From a checkpoint of a small multi-label image tagger: norm layernorm.
Rows from block 3 of a small multi-label image tagger, named by matrix and row number. Each number is 128 + 24 x the weight over its row's rms, rounded and kept within 0 to 255. All counts start at 0. After the name is the row's rms in percent of the matrix's.
After each channel's rows are labels from the 100 images, of 14848, where the channel reaches its highest value: "strongest on" is what is common among them; "lies over" is the class under the peak. Only what is clearly more common there than usual is listed. The data: Sentinel-2 satellite tiles (TerraMesh). In brackets: how many of the 100.
# conv: 3x3 conv (model.blocks.3.conv.weight, 128x128x3x3, each kernel summed), inputs 0-127

conv.11 070 [143 140 157 113 155 144 135  53 137  92 150 120 143 133 156 135 142 160 144  96 150 178 176 160 156 138 100 131  97 118 102 150 125 135 132 145 162 142 134 158 144  96 126 111 138 168 145 129 155 168 118 155 150 126 103 138 156 153 173 157 113 153 138 155 141 167 117 135 111 103 191 137 146 179 143  89 131 111 121 137 130  85 145 102 131 139 123 144  90 132 129 119 158 130 162 132 137 118 150 116 149 103 125 121 148 141 109 123 107 126 137 143 129 135 145 124 151 135 148 162 190 153 159 160 102 151 111 150]
strongest on: flooded vegetation (42)
lies over: water (36)

conv.72 082 [173 179 145 110 151 105 119  82 102 137 145 148 123 121  96 132 143 168 112 118 104 149 132 105 119 164 118 136 121  99 107 152 135 167 130 143 107 106 107 136 118 139 130 149 123 150 114  86 158 116 145 172 123  72 121  98 156 108 109  88 156 186 107 122 151 124 104 114 173 136 171 134 132 155 140 105 156 151 158 120 123 136 111 162 163 147 113 100 140 100 131  78 133 145 113 126 106 134 166 121 126 122 155 157 113 123 128 124  76 154 122 145 114  94 113 124 152 106 137 186 160 138 133 121 132 162  96 129]
strongest on: clouds (82)
lies over: clouds (79)

conv.49 122 [121 114 138 143 112 121 104 163 128 159 140 135 137 153  99 147  86 154 123 163 112 127 122 176 134  92 151 142 134 143 149 141 124 118 126 108  73 145 140 158 151 122 138 156 144 156 143 125  59 139 136 146 138 150 141 142 136 126 147 154 140 148 152 141  15 127 124 142  76 138 138 133 153 108 149 149 159 109 118 127 130 115 137 144 141 137 140 128 134 137 131 145 149 139 127 149 154 159  48 110 155 134 123 133 125 100 147 118 156 148 130 119 107 124 125 131  68 114 120 129 138 145 147 142 138  80 150 166]
strongest on: main land cover: rangeland (45)
lies over: rangeland (53)

conv.127 137 [132 149 159 114 145 151 126 157 138 132 143 140 154 120 132 149 145 152 137 127 140 132 142  79 142 150 107 121 136 148 139 140 128 104 147  18 154 152 141 157 165 127 155 132 139 140 120 144 143 150  42 109 133 148 140 136 149 131 116 148 141 160 154 139 116 155 134 125 118 132 138 125 145 115 134 155 143 133  47 128 148 148 134 147 149  70 144 136 122 150 148  84 142  95 138  96 119 130 152 135 161 137 117 132 147 155 129 119 145 112 144 151 125 135  69 137 138 126 106 128 139 159 162 170 144 121 128 111]
strongest on: main land cover: crops (45); main land cover: rangeland (41)
lies over: crops (49)

conv.68 111 [131 123 131 141 134 132  94 150 138 139 149 126 137  96 110 166 107 167 129 140 110 142 147  68 133 131 164 160 145 153 164 163 110  87 151 143 120 129 160 157 123 120 138 133 156 161 164  96 160 149 149 108 134 124 142 139 141 154 120 144 145 136 138 134 165 153  89 143  91 112 152  91 101 128 105 161 105 145 139 139 111 118 139 134 148 134 148 130 100  70 110  99 125  88 173 141 147 113 148 113 169 159 162 152 117 130 142 129 137 145  94 150 101 134 129 124 130  97  84  97 146 169 126 142 149 156  59 105]
strongest on: main land cover: rangeland (52)
lies over: rangeland (57)

conv.61 054 [134 121 144 106 145 148 123 121 119 142 140 128 139 158 162 136 185 114 153 151 139 143 155 154 153 166 141 117 151 137 109 111 154 128 130 163 152 197 129 162 112 170  95 167 145 101 138 146 119 144 136 121 159 134 148 150 108 123 117 119 128 140 161 158 132 153 165 151 106 160 125 147 131 159 124 119 132 107 128 150 148 170 136 129 126 158 140 178 146 166 141  70 134  97 151 116 112 157 162 149 151 147 144 132 133 220 110 156 112 111 152 163 138 131 178 106 145 139 139 129 141 132 149 138 122 133 137 149]
strongest on: main land cover: crops (42)
lies over: crops (39)

conv.87 067 [156 170 114 142 190 128 124 113 129 147 140 129 130 140 192 118 164 161 155  98 130 163 144  87 129 106 137 113 117 110 138 140 136 132 100 117 132 158 141  91 129 160 145 151 102  95 108 133 161 136 159 187 169 129 140 136 118 145 131 124 143 133 167 109 178 128 186 133 181 116 104 151 145 107 120 138 163 131 177 154 127 157 153 133 135 144 148 135 153 140 115 136 125 143 124 132 119 107 125 162 108 155 149 139 140 179 131 121 135 108 149 133 137 164 153 143 130 152 159 151 123 118 108 119 143 112 192 107]
strongest on: snow or ice (83); main land cover: snow or ice (78)
lies over: snow or ice (82)

conv.101 085 [142 146 154 126 130 154  89 145 134 116 150 163 126 145 166 128 169 103 177 138 133 164 133  81 110 138 167 139 128 172 160  91 137 112 174 149  98 136 142 139 150 119 122 130 143  88 140 155 187 153 157 122 147 128 143 142 124 153 122 158 133  99 112 140 158  84 115 125 105  98 125  88 140 152 157 143 131 130 148 132 165 116 179 126 124 140 154 165 122 140 147 118 144 104 174 153 138 151 174 167 149 145 137 142 129 166 123 148 142 133 155 104 110 123 140 148 141 163 105 122 157  83  93 121 152 151 138 133]
strongest on: snow or ice (85); main land cover: snow or ice (80)
lies over: snow or ice (79)

conv.35 111 [146  90 144 124 108 139 122 132 136 102 135 146 138 127 133 168  96  87 111 124 142 105 160 148 104 166 165 143 129 157 135  74 145 105 159 140 115 181 130 192 135  93 142  97 165 148 132 139 170 161 129 114 123 125  96 149 145 104 141 171  89  90 134 166 149 135 141 143 141 127 146 140 173 133 153 151 143 101 128 111 156 141 151 118 145 149 118 111 135 146 143 116 153 143 128 146 123 161 156 150 182  84 128 149 149 135 160 120 147 153 115 109 123 134 159 158 144  87 118 114 156  96 145  96 141 110 112 158]
strongest on: water (67); built area (62); main land cover: trees (41); clouds (35)
lies over: trees (52)

conv.114 117 [133 153 118 140 167 154 119 138 150 110 136 128 142 138 125 146 114 152 101 141 158  92 165 173 143 106 162 111 124 124 142 181 137 133 141 175 174 117 160 142 170 144 142 115 147 124 149 128 150 128 147 156 125 158 153 136 143 161 138 132 127 171 140 150 163  93 110 166 120 161 146 137  99 120 147 170 144 147 150 161 163 120 137 143 127 165 119 146 123 129 133 115 183  81 122 150 116 166 161 134 139 163 173 164 150 114 134 131  91 128 111 153 154 105 107 127 156 155 134 153  79 163 144 121 143 141 149 100]
strongest on: main land cover: rangeland (61); bare ground (50); main land cover: bare ground (26)
lies over: rangeland (61); bare ground (26)

conv.39 049 [111 138 167 131 151 122 106 153 143 150 151 152 105 125 179 144 162 164 139 151 120 146 165 183 148 154 144 123 146 187 146 151 132 147 142 140 156 179 131 150 116 139 127 158 137 122 106 120 173 153 116 134 142 136 147 124 126 149 120 124 119 146 144 136 151 151 133 130 101 132 133 140 154 150 126 159 119 155 131 162 132 158 187 123 119 120 153 179 108 148 129 118 129 121 140 155 127 143 158 151 147 160 126  91 126 226 118 131 135 119 137 164 155 117 112 113 166 111 133 176 150 156 154 142 115 112 131 151]
strongest on: crops (71); built area (70); main land cover: crops (46)
lies over: built area (27)

conv.97 087 [131 146 158 138 116 100 129  98 163 117  94 124 151 169 120 139 156 125 150 155 138 115 137 118 125 164 162 148 124 106 122 117 164 102 136  70 171 122 129 144 117 113 142 122 134 132 129 160 189 114  92  69 158 140 177 129 138 135 122 129 112 118 145 144 171 157 136 128 163  97 125 138 153 184 150 138 131 122 125 143 151 133 145 120 114  74 111 112 162 146 163 158 119 150 107  71 104  93 157 143 140 116 155 135 144 122 161 165 120 138 140 168 115 148 143 119 161 162 121 108 140 133 137 112 136 156 145 165]
strongest on: water (74); flooded vegetation (42)
lies over: water (34)

conv.5 087 [133 157 101 162 155 142 164  96 126  96 147 121 172 108 190 123 158  98 162 140 157 152 162 108 136 137 138 125 126 143 125 137 166 120 147 116 186 146 162 119 119 131 120 123 141 127 173 115 174 130 162 133 154 129 162 178 113 168 174  98 126 127 121 153 156 120 139 164 133 137 142 153 133 150 119 132 123 183 151 122 125 145 118 122 125 139  97 103 123 144 141 138 123 138 165 124 132 110 163 156 110 130 142 134 146 195 120 159 155 156 129 128 140 140 164  95 160 169 161 128 167 142 116 124 132 122 144 140]
strongest on: main land cover: bare ground (32)
lies over: bare ground (29)

conv.123 072 [124 150 102 160 151 151 129 129 134 136 146 142 120  83 168 127 228 128 214 131 119 159 144 154 138 141 143 194 162 143 115 129 145  89 153 143 141 127 102 135 146 151 151 132 138 134 148 151 156 131 148 137 158 129 153 149 131 130 153 112 141 149 135 117 130 140 136 135 123 136 102 129 141 101  96 116  91 150  97 143 155 118 183  95 156 140 123 105 136 130 169 108 137 172 145 125 142 124 140 154 161 142 125 123 155 178 118 143 138 156 144 117 114 128 145 108 127 143 145 161 142 142 157 161 139 112 141 140]
strongest on: snow or ice (68); main land cover: snow or ice (59)
lies over: snow or ice (64)

conv.27 057 [137 157 151 139 141 171 150 100 147 105 153 166 142 138  99 148 163 127 167 137 140 211 143 157 127 149 147 113 110 130 151 143 153 134 172 142 113 131 126 128 165 172 156  92 140 118 101 134 168 169 122 154 125 136 167 116 151 168 122 146 148 130 129 126 182 141 111 132 148 135 129 145 162 129 120 133 148 160 129 144 131 168 132 189 151 118 155 147 113 136 118  86 124 175 142 153 164 113 152 128 141 152 124 152 133 158 123 158  87 104 145 135 124  91 155 150 130 147 137 144 133 123 113 129 163 158 140 149]
strongest on: main land cover: snow or ice (36); flooded vegetation (28)
lies over: snow or ice (34)

conv.28 120 [153  80 113 148 124 153 137 128 128 121 142 125 122 121  85 160 112 139 111 134 130 132 155 157 144 142 175 155 142 148 142 133 144 154 144 153 117 125 171 135 144 151 117 106 147 149 161 144 160 159 150 149 117 126 138 163 145 151 126 166  90 152 124 142 165 100  82 144 153  75  90 145 164 117 119 181  87 129 172 129 145 106 156 125 140 139 156 141  93 142 104 117 157 119 156 141 141 136 146  90 134 123 175 159  78 111 126 121 128 154  94  98 128 107 166 121 139 108 106 121 147 113  82 130 154 167 150 139]
strongest on: snow or ice (74); main land cover: snow or ice (71)
lies over: snow or ice (70)

conv.34 101 [153 114 109 117 118 127 111 131 110 122 163 115 145 100 115 129 111 168  84 100 126 169 145 137 137 149 166 181 149 142 110 155 125 153 155 137 126  86 180 127 129 123 117 102 152 158 165 167 116 122 146 165 108 165 121 183 159 148 113 157 142 102  99 119  98 132 117 117 162 114 126 148 143 120 158 150 138 142 156  83 154  79 130 133 146 112 122 147 115 132  86 150 173 134 159 118  97 139 137 120 141 140 135 138  67 167 134 101 167 116 126 150 118 125 131 165 122 112 159 135 149 144 127 134 138 171 162 114]
strongest on: snow or ice (73); main land cover: snow or ice (63)
lies over: snow or ice (63)

conv.25 069 [169 142 138 138 136 132 147 114 137 163 137 153 164 147 170 109 146 122 117 114 131 101 145 123 185 135 129 155 130 147 138 117 131 154 126 119 147 142 165 152 126 149 161 155 153 104 167 126  94 128 184 147 166 146 184 134 156 140 167 111 130 145 153 163 136 126 112 126 145 166 119 138 133 166 130 124 126 181 154 124 156 151 158 178 147 121 162 137 152 129 169 160 143 127 179 106 164 107 127 135 140 127 174 100 105 146 122 132 112 111 145 146 151 143 145 137 121 131 131 130 164 136 128 189 154 152 142 166]
strongest on: main land cover: crops (49)
lies over: crops (47)

conv.124 112 [169  55 102 154 115 151  81 113 125 128 147 139 127 158 120 132  68 144  33 127 145  96 137 148 145 151 153 134 139 134 138 150 129 155 149 118  77 122 132 131 150 141 147 118 147 124 131 147 105 156 124 144 122 146 141 133 126 122 134 132 136 163 145 158  92 117  92 124 123 137  79 122 130 110 135 123 143 129 124 122 164  40 137 141 119 154 150 132 156 149 132 119 151 135 137 146 142 142 120 137 127 144 137 130  44 147 140 130 134 111 136 137 136 126 119 121 100 142 128 157 117  97 114 151 135 113 165 124]
strongest on: main land cover: rangeland (51); main land cover: snow or ice (35)
lies over: rangeland (52); snow or ice (36)

conv.24 070 [134  92 140  79 151 134 125 139  98 150 132 164 134 171  78 158 123 143  82 131 133 148 125 140 122 157 152 127 187 174 128 148 101 143 142 154 129 151 130 157 149 178 127 132 158 137 142 161 145 121 148 150 159  92 138 112 151 176 128 140 172 132 120 149 148 169 147 163 121 160 121 149 128 111 152 144 147 153 142 140 138 145 142 141 129 108 117  99  99 134 125  86 139 173 117 139 135 148 136 118 160 126  98 116  95 125 140 145 153 153 121 131 120 108  69 127 107 129 101 175 132 153 130 125 178 112 146 168]
strongest on: clouds (58)
lies over: clouds (52)

conv.30 120 [ 57 163 159 147  96 133 108 159 119 125 146 108 144 165  88 142 137 149 173 174 142 144 138 119 117 127 141 147 132 136 146 127 127 133 141 126 149 108 150 149 103 134 128 117 148 144 144 129 157 148 152 154 141 118 152 143 136 152  91 158  89 128 131 144 156 148 104 158 109  79 165 162  90 157 125 168 130 123 149 148 143 160 128 158 132 126 145 127 103  95 123 142 122 140 140 124 142 141 153  49 157 129 135 115 158  55 148 141 138 160 118 126 132 127 149 138 147 147  64 113 127 150 153 142 128 145 145 120]
strongest on: built area (64)
lies over: built area (34)

conv.69 072 [145 127 155 147 128 117 126 118 130 163 179 118 142 160 118 131 167 142 129 121 154 117 126 157 106 123 115 107 151 118 113 190 159 136 132 135 147  91  64 101 160 124 146 149 173 130 123 162 149 104 142 157 123 169 130 127 149 144 112  95 138 137 117 138 158 150 134 139 136 164 146 159 100 100 130 114 142 148 146 164 163 130 132 146 101 131 131 135 171 148 163 165 141 173 159 137 113 145 152 118 112 170 161 138 132 115 124 134 120 146 128 140 110 124 149 157 159 202 169 122 139 117 184  99 129 152 123 155]
strongest on: trees (88); crops (67); main land cover: crops (50)
lies over: crops (51)

conv.47 130 [149  79 153 132 144 154  93 124 133 145 145 144 147  70 138 133  85 129  67 134 147  62 139 102 143 154 134 113 122 142 145 130 138  66 164 114 107 153 148 143 150 139 141 151 156  95 152 117 127 142 146 143  89 136 130 136 148 140 139 138 155 151 131 162 124 101 136 148 133 146  67  83 146 152 149 152 145 138 130 162 143 155 134 134 128 135 129 152 156 118 117 131 152 136 136 165 139 175 151 159 140 132 130 159  94 115 139  99 127  57 133 129 129 135 153 118 134 121 130 133 141 113 109 131 143 130 129  61]
strongest on: main land cover: rangeland (47)
lies over: rangeland (51)

conv.110 084 [126 169 129 160 120 126 111 116 151 150 174 124 144 154 165 143 153 155 160 178 149 138 100 179 190 134 132 116 126 112 127 115 115 109 126  97 137 110 165 158 139  96 151 150 154 136 107 115 138 146 104 182 181 119 141 137 156 142 143 157 135 157 165 158  98 157 159  98 129 117 147 120 139  93 131 110 128 131  91 152 145 107 157 167 165 125 131 151 105 122 136 128 138 125  94 135 119 135 142 136 142 134 102  83 116 168 144 133 142 113 168 148 134 143 143 162 138 131 111 134 160 113 136 160  97  81 159 149]
strongest on: crops (80); main land cover: crops (62)
lies over: crops (71)

conv.105 055 [149 148 148 128 155 135 133 130 157 128 150 128 145 147  95 156 123 136 139 151 153 117 138 162 147 151 119 169 130 122 116 193 159  45 150 168 148 107 113 164 154 112 123 123 146 154 131 146 143 123 125 123 166 128 114 146 131 142 127 105 106 150 157 142 149 167 147 137 111 138 122 101 125 153 134 130 166 135 106 140 179 112 120 137  82 147 138 127  76 156 147 149 103  78 142 134 137 133 140 146 169 150 127 155 135 156 144 153 154 133 166 149 145 127  55 148 150 166 115 127 141 163 148 115 130 127 118 154]
strongest on: clouds (72); main land cover: trees (58)
lies over: clouds (31)

conv.12 131 [150 141 131 131 133  98 149 141 148 160  71 150 159 120 151 138 146 113 156 139 124 136 174 119 123 123 144 133 130 147 156 115 163 136 117 115 154 145 142 147 139 125 130 151 122 151 138 120 169 108 123  27 133 138 117 132 153 132 130 147 150  59 122 113 170 143 134 118 152 172 157 132 150 156 137 136 129 150 137 142 155 153 141 131 143 123 111 106 114 149 140 152 147 129 133 112 109  88 141 143 143 127 152 171 159 136 126 134 128 157 131 136 128 147  91 161 172  79 151 108 153 143 139 111 156 135  52 150]
strongest on: trees (98); main land cover: trees (83); clouds (42)
lies over: trees (86)

conv.84 070 [143 177 131 102 168 125 124 102 170 114 178 165 126 125 169 132 137 159 120 126 126 160 150 174 140 124 132 117 135 141 107 160 131 125 139 143 161 162  98 129 160 138 137 128 130 120 149 134 148 159 130 160 166 162 137  99 123 152 163  89 143 156 156 141 142 106 142 157 126 150 130 100 136 127 108  85 125 119  79 126 125 132 100 142 148 114 165 141 157 139 119  93 140 150 179 102 114 142 167 146 124 139 153 112 124 184 114 148 138 141 137 167 120 150 141 146 179 132 146 139 135 129  77 138 125 173 108 174]
strongest on: snow or ice (91); main land cover: snow or ice (88)
lies over: snow or ice (87)

conv.40 063 [111 121 126 142 134 157 168 161 134 147 123 169 115 149 166 132 159 148 127 121 138 121 127  98 192 157 129 152 111 126 175 155 129 141 162 143 136 146 148 129 101 116 134 141 137 150 162 134 121 184 140 136 123 110 151 124 125 178 159 187 134 128 158 155 120 152 123 109 132 108 136 127 154 158 155 117 130 134 143 121  96 109 165 107 139 147 166 101 169 161 136 140 101 133 158 156 180 110 177 136 138 123 114  81 154 135 143 139 131 136 139 115 166 129 127 106 144 114 157  92 120 138 141 181 145 122 183 132]
strongest on: crops (83); built area (66); main land cover: crops (60)
lies over: crops (54)

conv.1 109 [151 114 158 150 147  64 131 154  99 157 101 148 149 105 146 155 135 134 130 137  55 103 154 131 137 133 148 140 128 141 113 160 142 113 172 103 158 126 142 160 150 126 116 140 164 139 154 115 168 114 127  96 140 129 127 156 147 131 112 142 140 164 152 124 174 128 128 120 177 125  99 104 154 100 161 155 136 146 148 126 159 156 151 137 148  85 115 115 166 120 164 131 171 126 127  88 128 136 165 107 154 151 167 146 132 115 119 119 152 148 144 152  94 143 158 131 173 152 138  92 145 133 131 145 152 163 144 153]
strongest on: water (85); main land cover: water (48); flooded vegetation (28)
lies over: water (73)

conv.17 056 [124 121 117 135 175 131 169 143 152 121 127 133 149 160 225 145 133 113 111 180 134 133 150 127 152 126 137 127 119 120 132 102 138 152 122 140 140 220 151 171 115 146 117 141 148 143 135 136 124 155 156 120 156 149 135 132 134 158 144 139 126 156 141 157 139 131 185 147 110 147 123 174 133 140  98 128 134 139 140 141 130 172 114 132 138 121 123 153 153 144 134 110 139 117 152 109 127 162  94 191 163 146 134 157 138 135 146 143 155 122 116 147 137 151 179  99 128 148 122 117 163 147 119 130 167 150 140 144]
strongest on: crops (73); built area (65); main land cover: crops (56)
lies over: crops (57)

conv.115 108 [151 141 123 120 152 106 169 130 150 145 130 132 138 167 136 142  81 111 138 164 133  96 146 162 157 138 144 122 131 113 142  86 157  92 113 177 122  88 125 137 124 129 112 167 139 154 106 124 109 122 119 121 162 124 113 163 122 125 153 142  53 153 136 133 129 103 161 151 129 125 150 110 172 154 146 150 151 112 153 164 112 129 139 131  76 155 108 179 113 155 115 112 123 102  88 146 112 181 113 163 129 121 142 161 155 146 142 159 107 146 147 126 150 121 127 161  99 111 157 160 101 112 126 130 139  91 129 167]
strongest on: snow or ice (65)
lies over: trees (41)

conv.112 094 [145 141 106 118 159 102 118 146 121 118 125 111 133 142 166 101 158 142 136 111  91 138 172 118 115 137 125 183 142 144 133 148 168 123 144 131 116 138 118  87 115 123  80  80 118 136 152 130 166 131 172 122 118 157 122 150 145 126 144 132 130 143 100  97 165 106 132 122 189 135 122 106 137 134 135 129 142 143 159 112 131 151 146 132 151 132 134  97 163 132 151 160 138 187 131 136 139  80 156 150  89 135 167 172 160 141 154 128 134 165 144 106 129 155 115 156 189 134 137 125 121  90 128 106 146 183  90 123]
strongest on: clouds (68); main land cover: trees (42)
lies over: clouds (41)

conv.21 055 [151 173 170 117 151 130 126 146 117 117 138 124  96 130 205 150 164 151 177 140 134 133 150 170 145 139 136 157 159 113 124 148 120 114 133 175 129 110 150 145 134 114 119 107 146 135 139 130 193 146 124 124 188 104 115 112 142 140 159 115 146 112 151 134 177 144 106 110 142 170 155 133 123 123 140 117 120 136 122 153 135 108 164 158 104 124 135 132 115 139 151 127 161 101 142 164 150 141 144 157 158 148 119 106 170 195 137 144 156 163 132 123 153 134 148 160 159 118 137 145 165 161 143 154 123 150 128 144]
strongest on: trees (92); clouds (70); main land cover: trees (60)
lies over: trees (41); clouds (28)

conv.93 052 [154 141 162 128 153 194 135 143 139 108 147 147 128 177 138 107 158 143 142 142 176 157 141 161 180  95 121 120 138 142 129 129 142 132 172 145 145 117 153 128 136 125 124 120 164 134 125 158 125 211 149 148 131 156 136 123 156 149 148 170 145 117 146 180 143 153 140 124  99 182 151 145 131 147 130 143 160 144 140 155 149 153 137 130 153 143 125 158 164 128 162 135 129 124 115 140 141 131 198 132 116 133 130 150 132 135 135 130 139 118 132 164 164 132 159 116 161 132 118 157 150 139 149 159 151 150 172 135]
strongest on: crops (64); main land cover: crops (47)
lies over: crops (50)

conv.18 084 [158 174 136 164 160 150 113 135 128 143 125 160 116 151 175 137 138 139 154 127 160 144 114  80  91 150 141 141 181 148 132 133 121 121 160 158 147 149 134 135 133 129 127 160 141  75 133 175 172 109 128 118 146 144 175 137 131 134 159 121 143 135 147 140 180 137 121 117 141 126  97 132 174 139 133 149 131 156 138 139 149 143 134 130 124 133 103 137 109 139 170  88 182  89 114 123 135 132 164 151 133 171 160 164 182 166 152 146 120 171 137 144 127 134 148 118 122 163 127 152 145 128 168 125 152 113 153 138]
strongest on: crops (81); built area (62); main land cover: crops (56)
lies over: crops (52)

conv.32 148 [145 154 147 143 138 119 143 147 136 132  93 139 136 139 126  34 140 131 143 140 144 136 152 136 145 141 133 130 146 146 131  98 148 140 109 137 158 124 144   1 140 134 125 136  62  94 148 135 135 129 130 122 130 138 145 150 135 148 116 147 142 125 109 104 143 141 139 139 139 143 132 142 131 142 136 150 147 138 136 134 149 144 137 139 138 135 128 121 143 131 133 133 134 123 125 135 143 130 144 125   0 129 142 151 150 133 136 135 150 138 138 133 150 129 131 132 149 131 130 140 126 109 133 109 146 135 148 144]
strongest on: main land cover: trees (41)
lies over: trees (45)

conv.66 115 [125 159 147 137 131 156 150 138 160 149 155 123 139  59 140 137 129 132 172 152 171 138 112 120 136 161 113 101 106 114 145 117 142 127 157 115 135 146 134 141 142 120 156 159 171  86 150 103 168 148 100 130 135 120 139 132 122 155 152 123 178 139 126 173 158  92 188 155 117 153 149 128 122 149 138 124 115 109  92 152  97 168 112 132  93  87 138 151 127 113 140 153 139  90 146 143 147 152 155 166 140 126 116  91 157 152 141 147 127 109 142 120 160 132 158 151 146 130 147  66 142 116 122 158  94 131  95 125]
strongest on: crops (89); built area (74); main land cover: crops (62)
lies over: crops (63)

conv.111 064 [108 133 168 131 180 158 170 151 129 100  90 135 147 121 139 149 130 133 140 143 141 122 139 123  41 166 122 102 114 152 138 118 109  84 124 130 160 142 139 114 136 160 146 127 111 120 139 144 183 119 145  95 129 134 158  98 142 105 133 153 142 108 144 130 168 140 144 127 143 117 140  90 158 144 119 148 145 114 147 134 129 164 161 126 142 147 161 139 143 154 116 178 173 152 151 140 160 163 148 154 141 123 173 139 183 146 129 172 132 123 139 162 140 139 106 151 122 132 150 129 144 126 147 150 164 157 151 163]
strongest on: water (68); main land cover: water (49)
lies over: water (44)

conv.120 069 [152 125 140 150 164 155 132  96 127 144 168 170 164 149 158 133 177 104 137 127 121 131  80 153 112 186 142 160 115 117  91 146 116 142 153 146 131 166  97 149  48  98 109 144 144 160 127 142 150 145 145 138 129 101 149 130 115 112 143 118  97 170 107 140 151 138 143 135 127  92 149 123 172 161 141 106 126 134 141 100  84 106 117 129 139 138 133  94 158 149 126 143 119 176 115 132 147 130 121 122 139 119 108 107 104 157 128 152 162 130 138 167 113 167 163 101  84 154 112 158 136 130 148 138 112 133 133 144]
strongest on: clouds (40)
lies over: clouds (37)

conv.70 089 [151 146 153 160 152 130 130 135 112  44 158 134 132 146 162 153 143 165 131  94 123 150 117 163 126 104  87 125 162 123 135 146 125 142 136 144  75 147 103 173 136 122 132  52 161 138 150 136 158 157 129 167 108 127 137 150 115 133 143 140 156 131 133 167 148 136 142 105 146 119 119 147 151 164  96 107 140 122 143 113  91 113 119 131 150 158 146  68 118 143 143 156 121 166 100 118 153 116 137 123 172 126 130 133 146 119 174 143 138 148 164 136 138 169 117  84 119 135 148 140 126 110 148 141 137 145 152 139]
strongest on: clouds (83)
lies over: clouds (82)

conv.109 112 [112  75 159 151  93 132 100 141 113 115 159 118 132 144  90 132 102 146 122 150 118  76 136 143 104 132 155 184 129 138 148 151 152  83 134 150  68 106 150 157 131 141  93 114 161 133 159 129 114 151 169 157  82 105 144 161 126 125 162 141 103 166 132 153 144 110 105 148 120  85 113  90 126 155 124 172 149 136 163 146 136 136 134 154  82 154 136 121 153 106 114 120 136 130 127 139 170 150 108 139 146 155 172 165 121  88 130 141 144 170 130 108 129 118 138 122 120 156 127 143 136 103 116 129 149 122 151 151]
strongest on: built area (64); main land cover: built area (37)
lies over: built area (39)

conv.42 070 [ 91 152 135 143 113 157 158 139 121 153 166 123 120 121 124 157 119 142 124 123 166 137 162 116 130 171 108 115 113 134 111 148  95 120 159 119 170 153 126 146 135 146 128 138 164 141 154 170 193 142 111 153 103 105 112 104 107 143  94 143  78 111 124 153 174 168 128 152 156 118 158 123 154 154 112  94 140 110 127 150 134 119 104 112 116 127 119 106  91 130 131 126 122 130 144 149 141 151 163  97 153 130  98 123 165 121 160 167 164 155 123 154 151 151 147 125 184 123  87 117 112 119 138 123  74 154 152 173]
strongest on: water (78); main land cover: water (39); flooded vegetation (26)
lies over: water (45)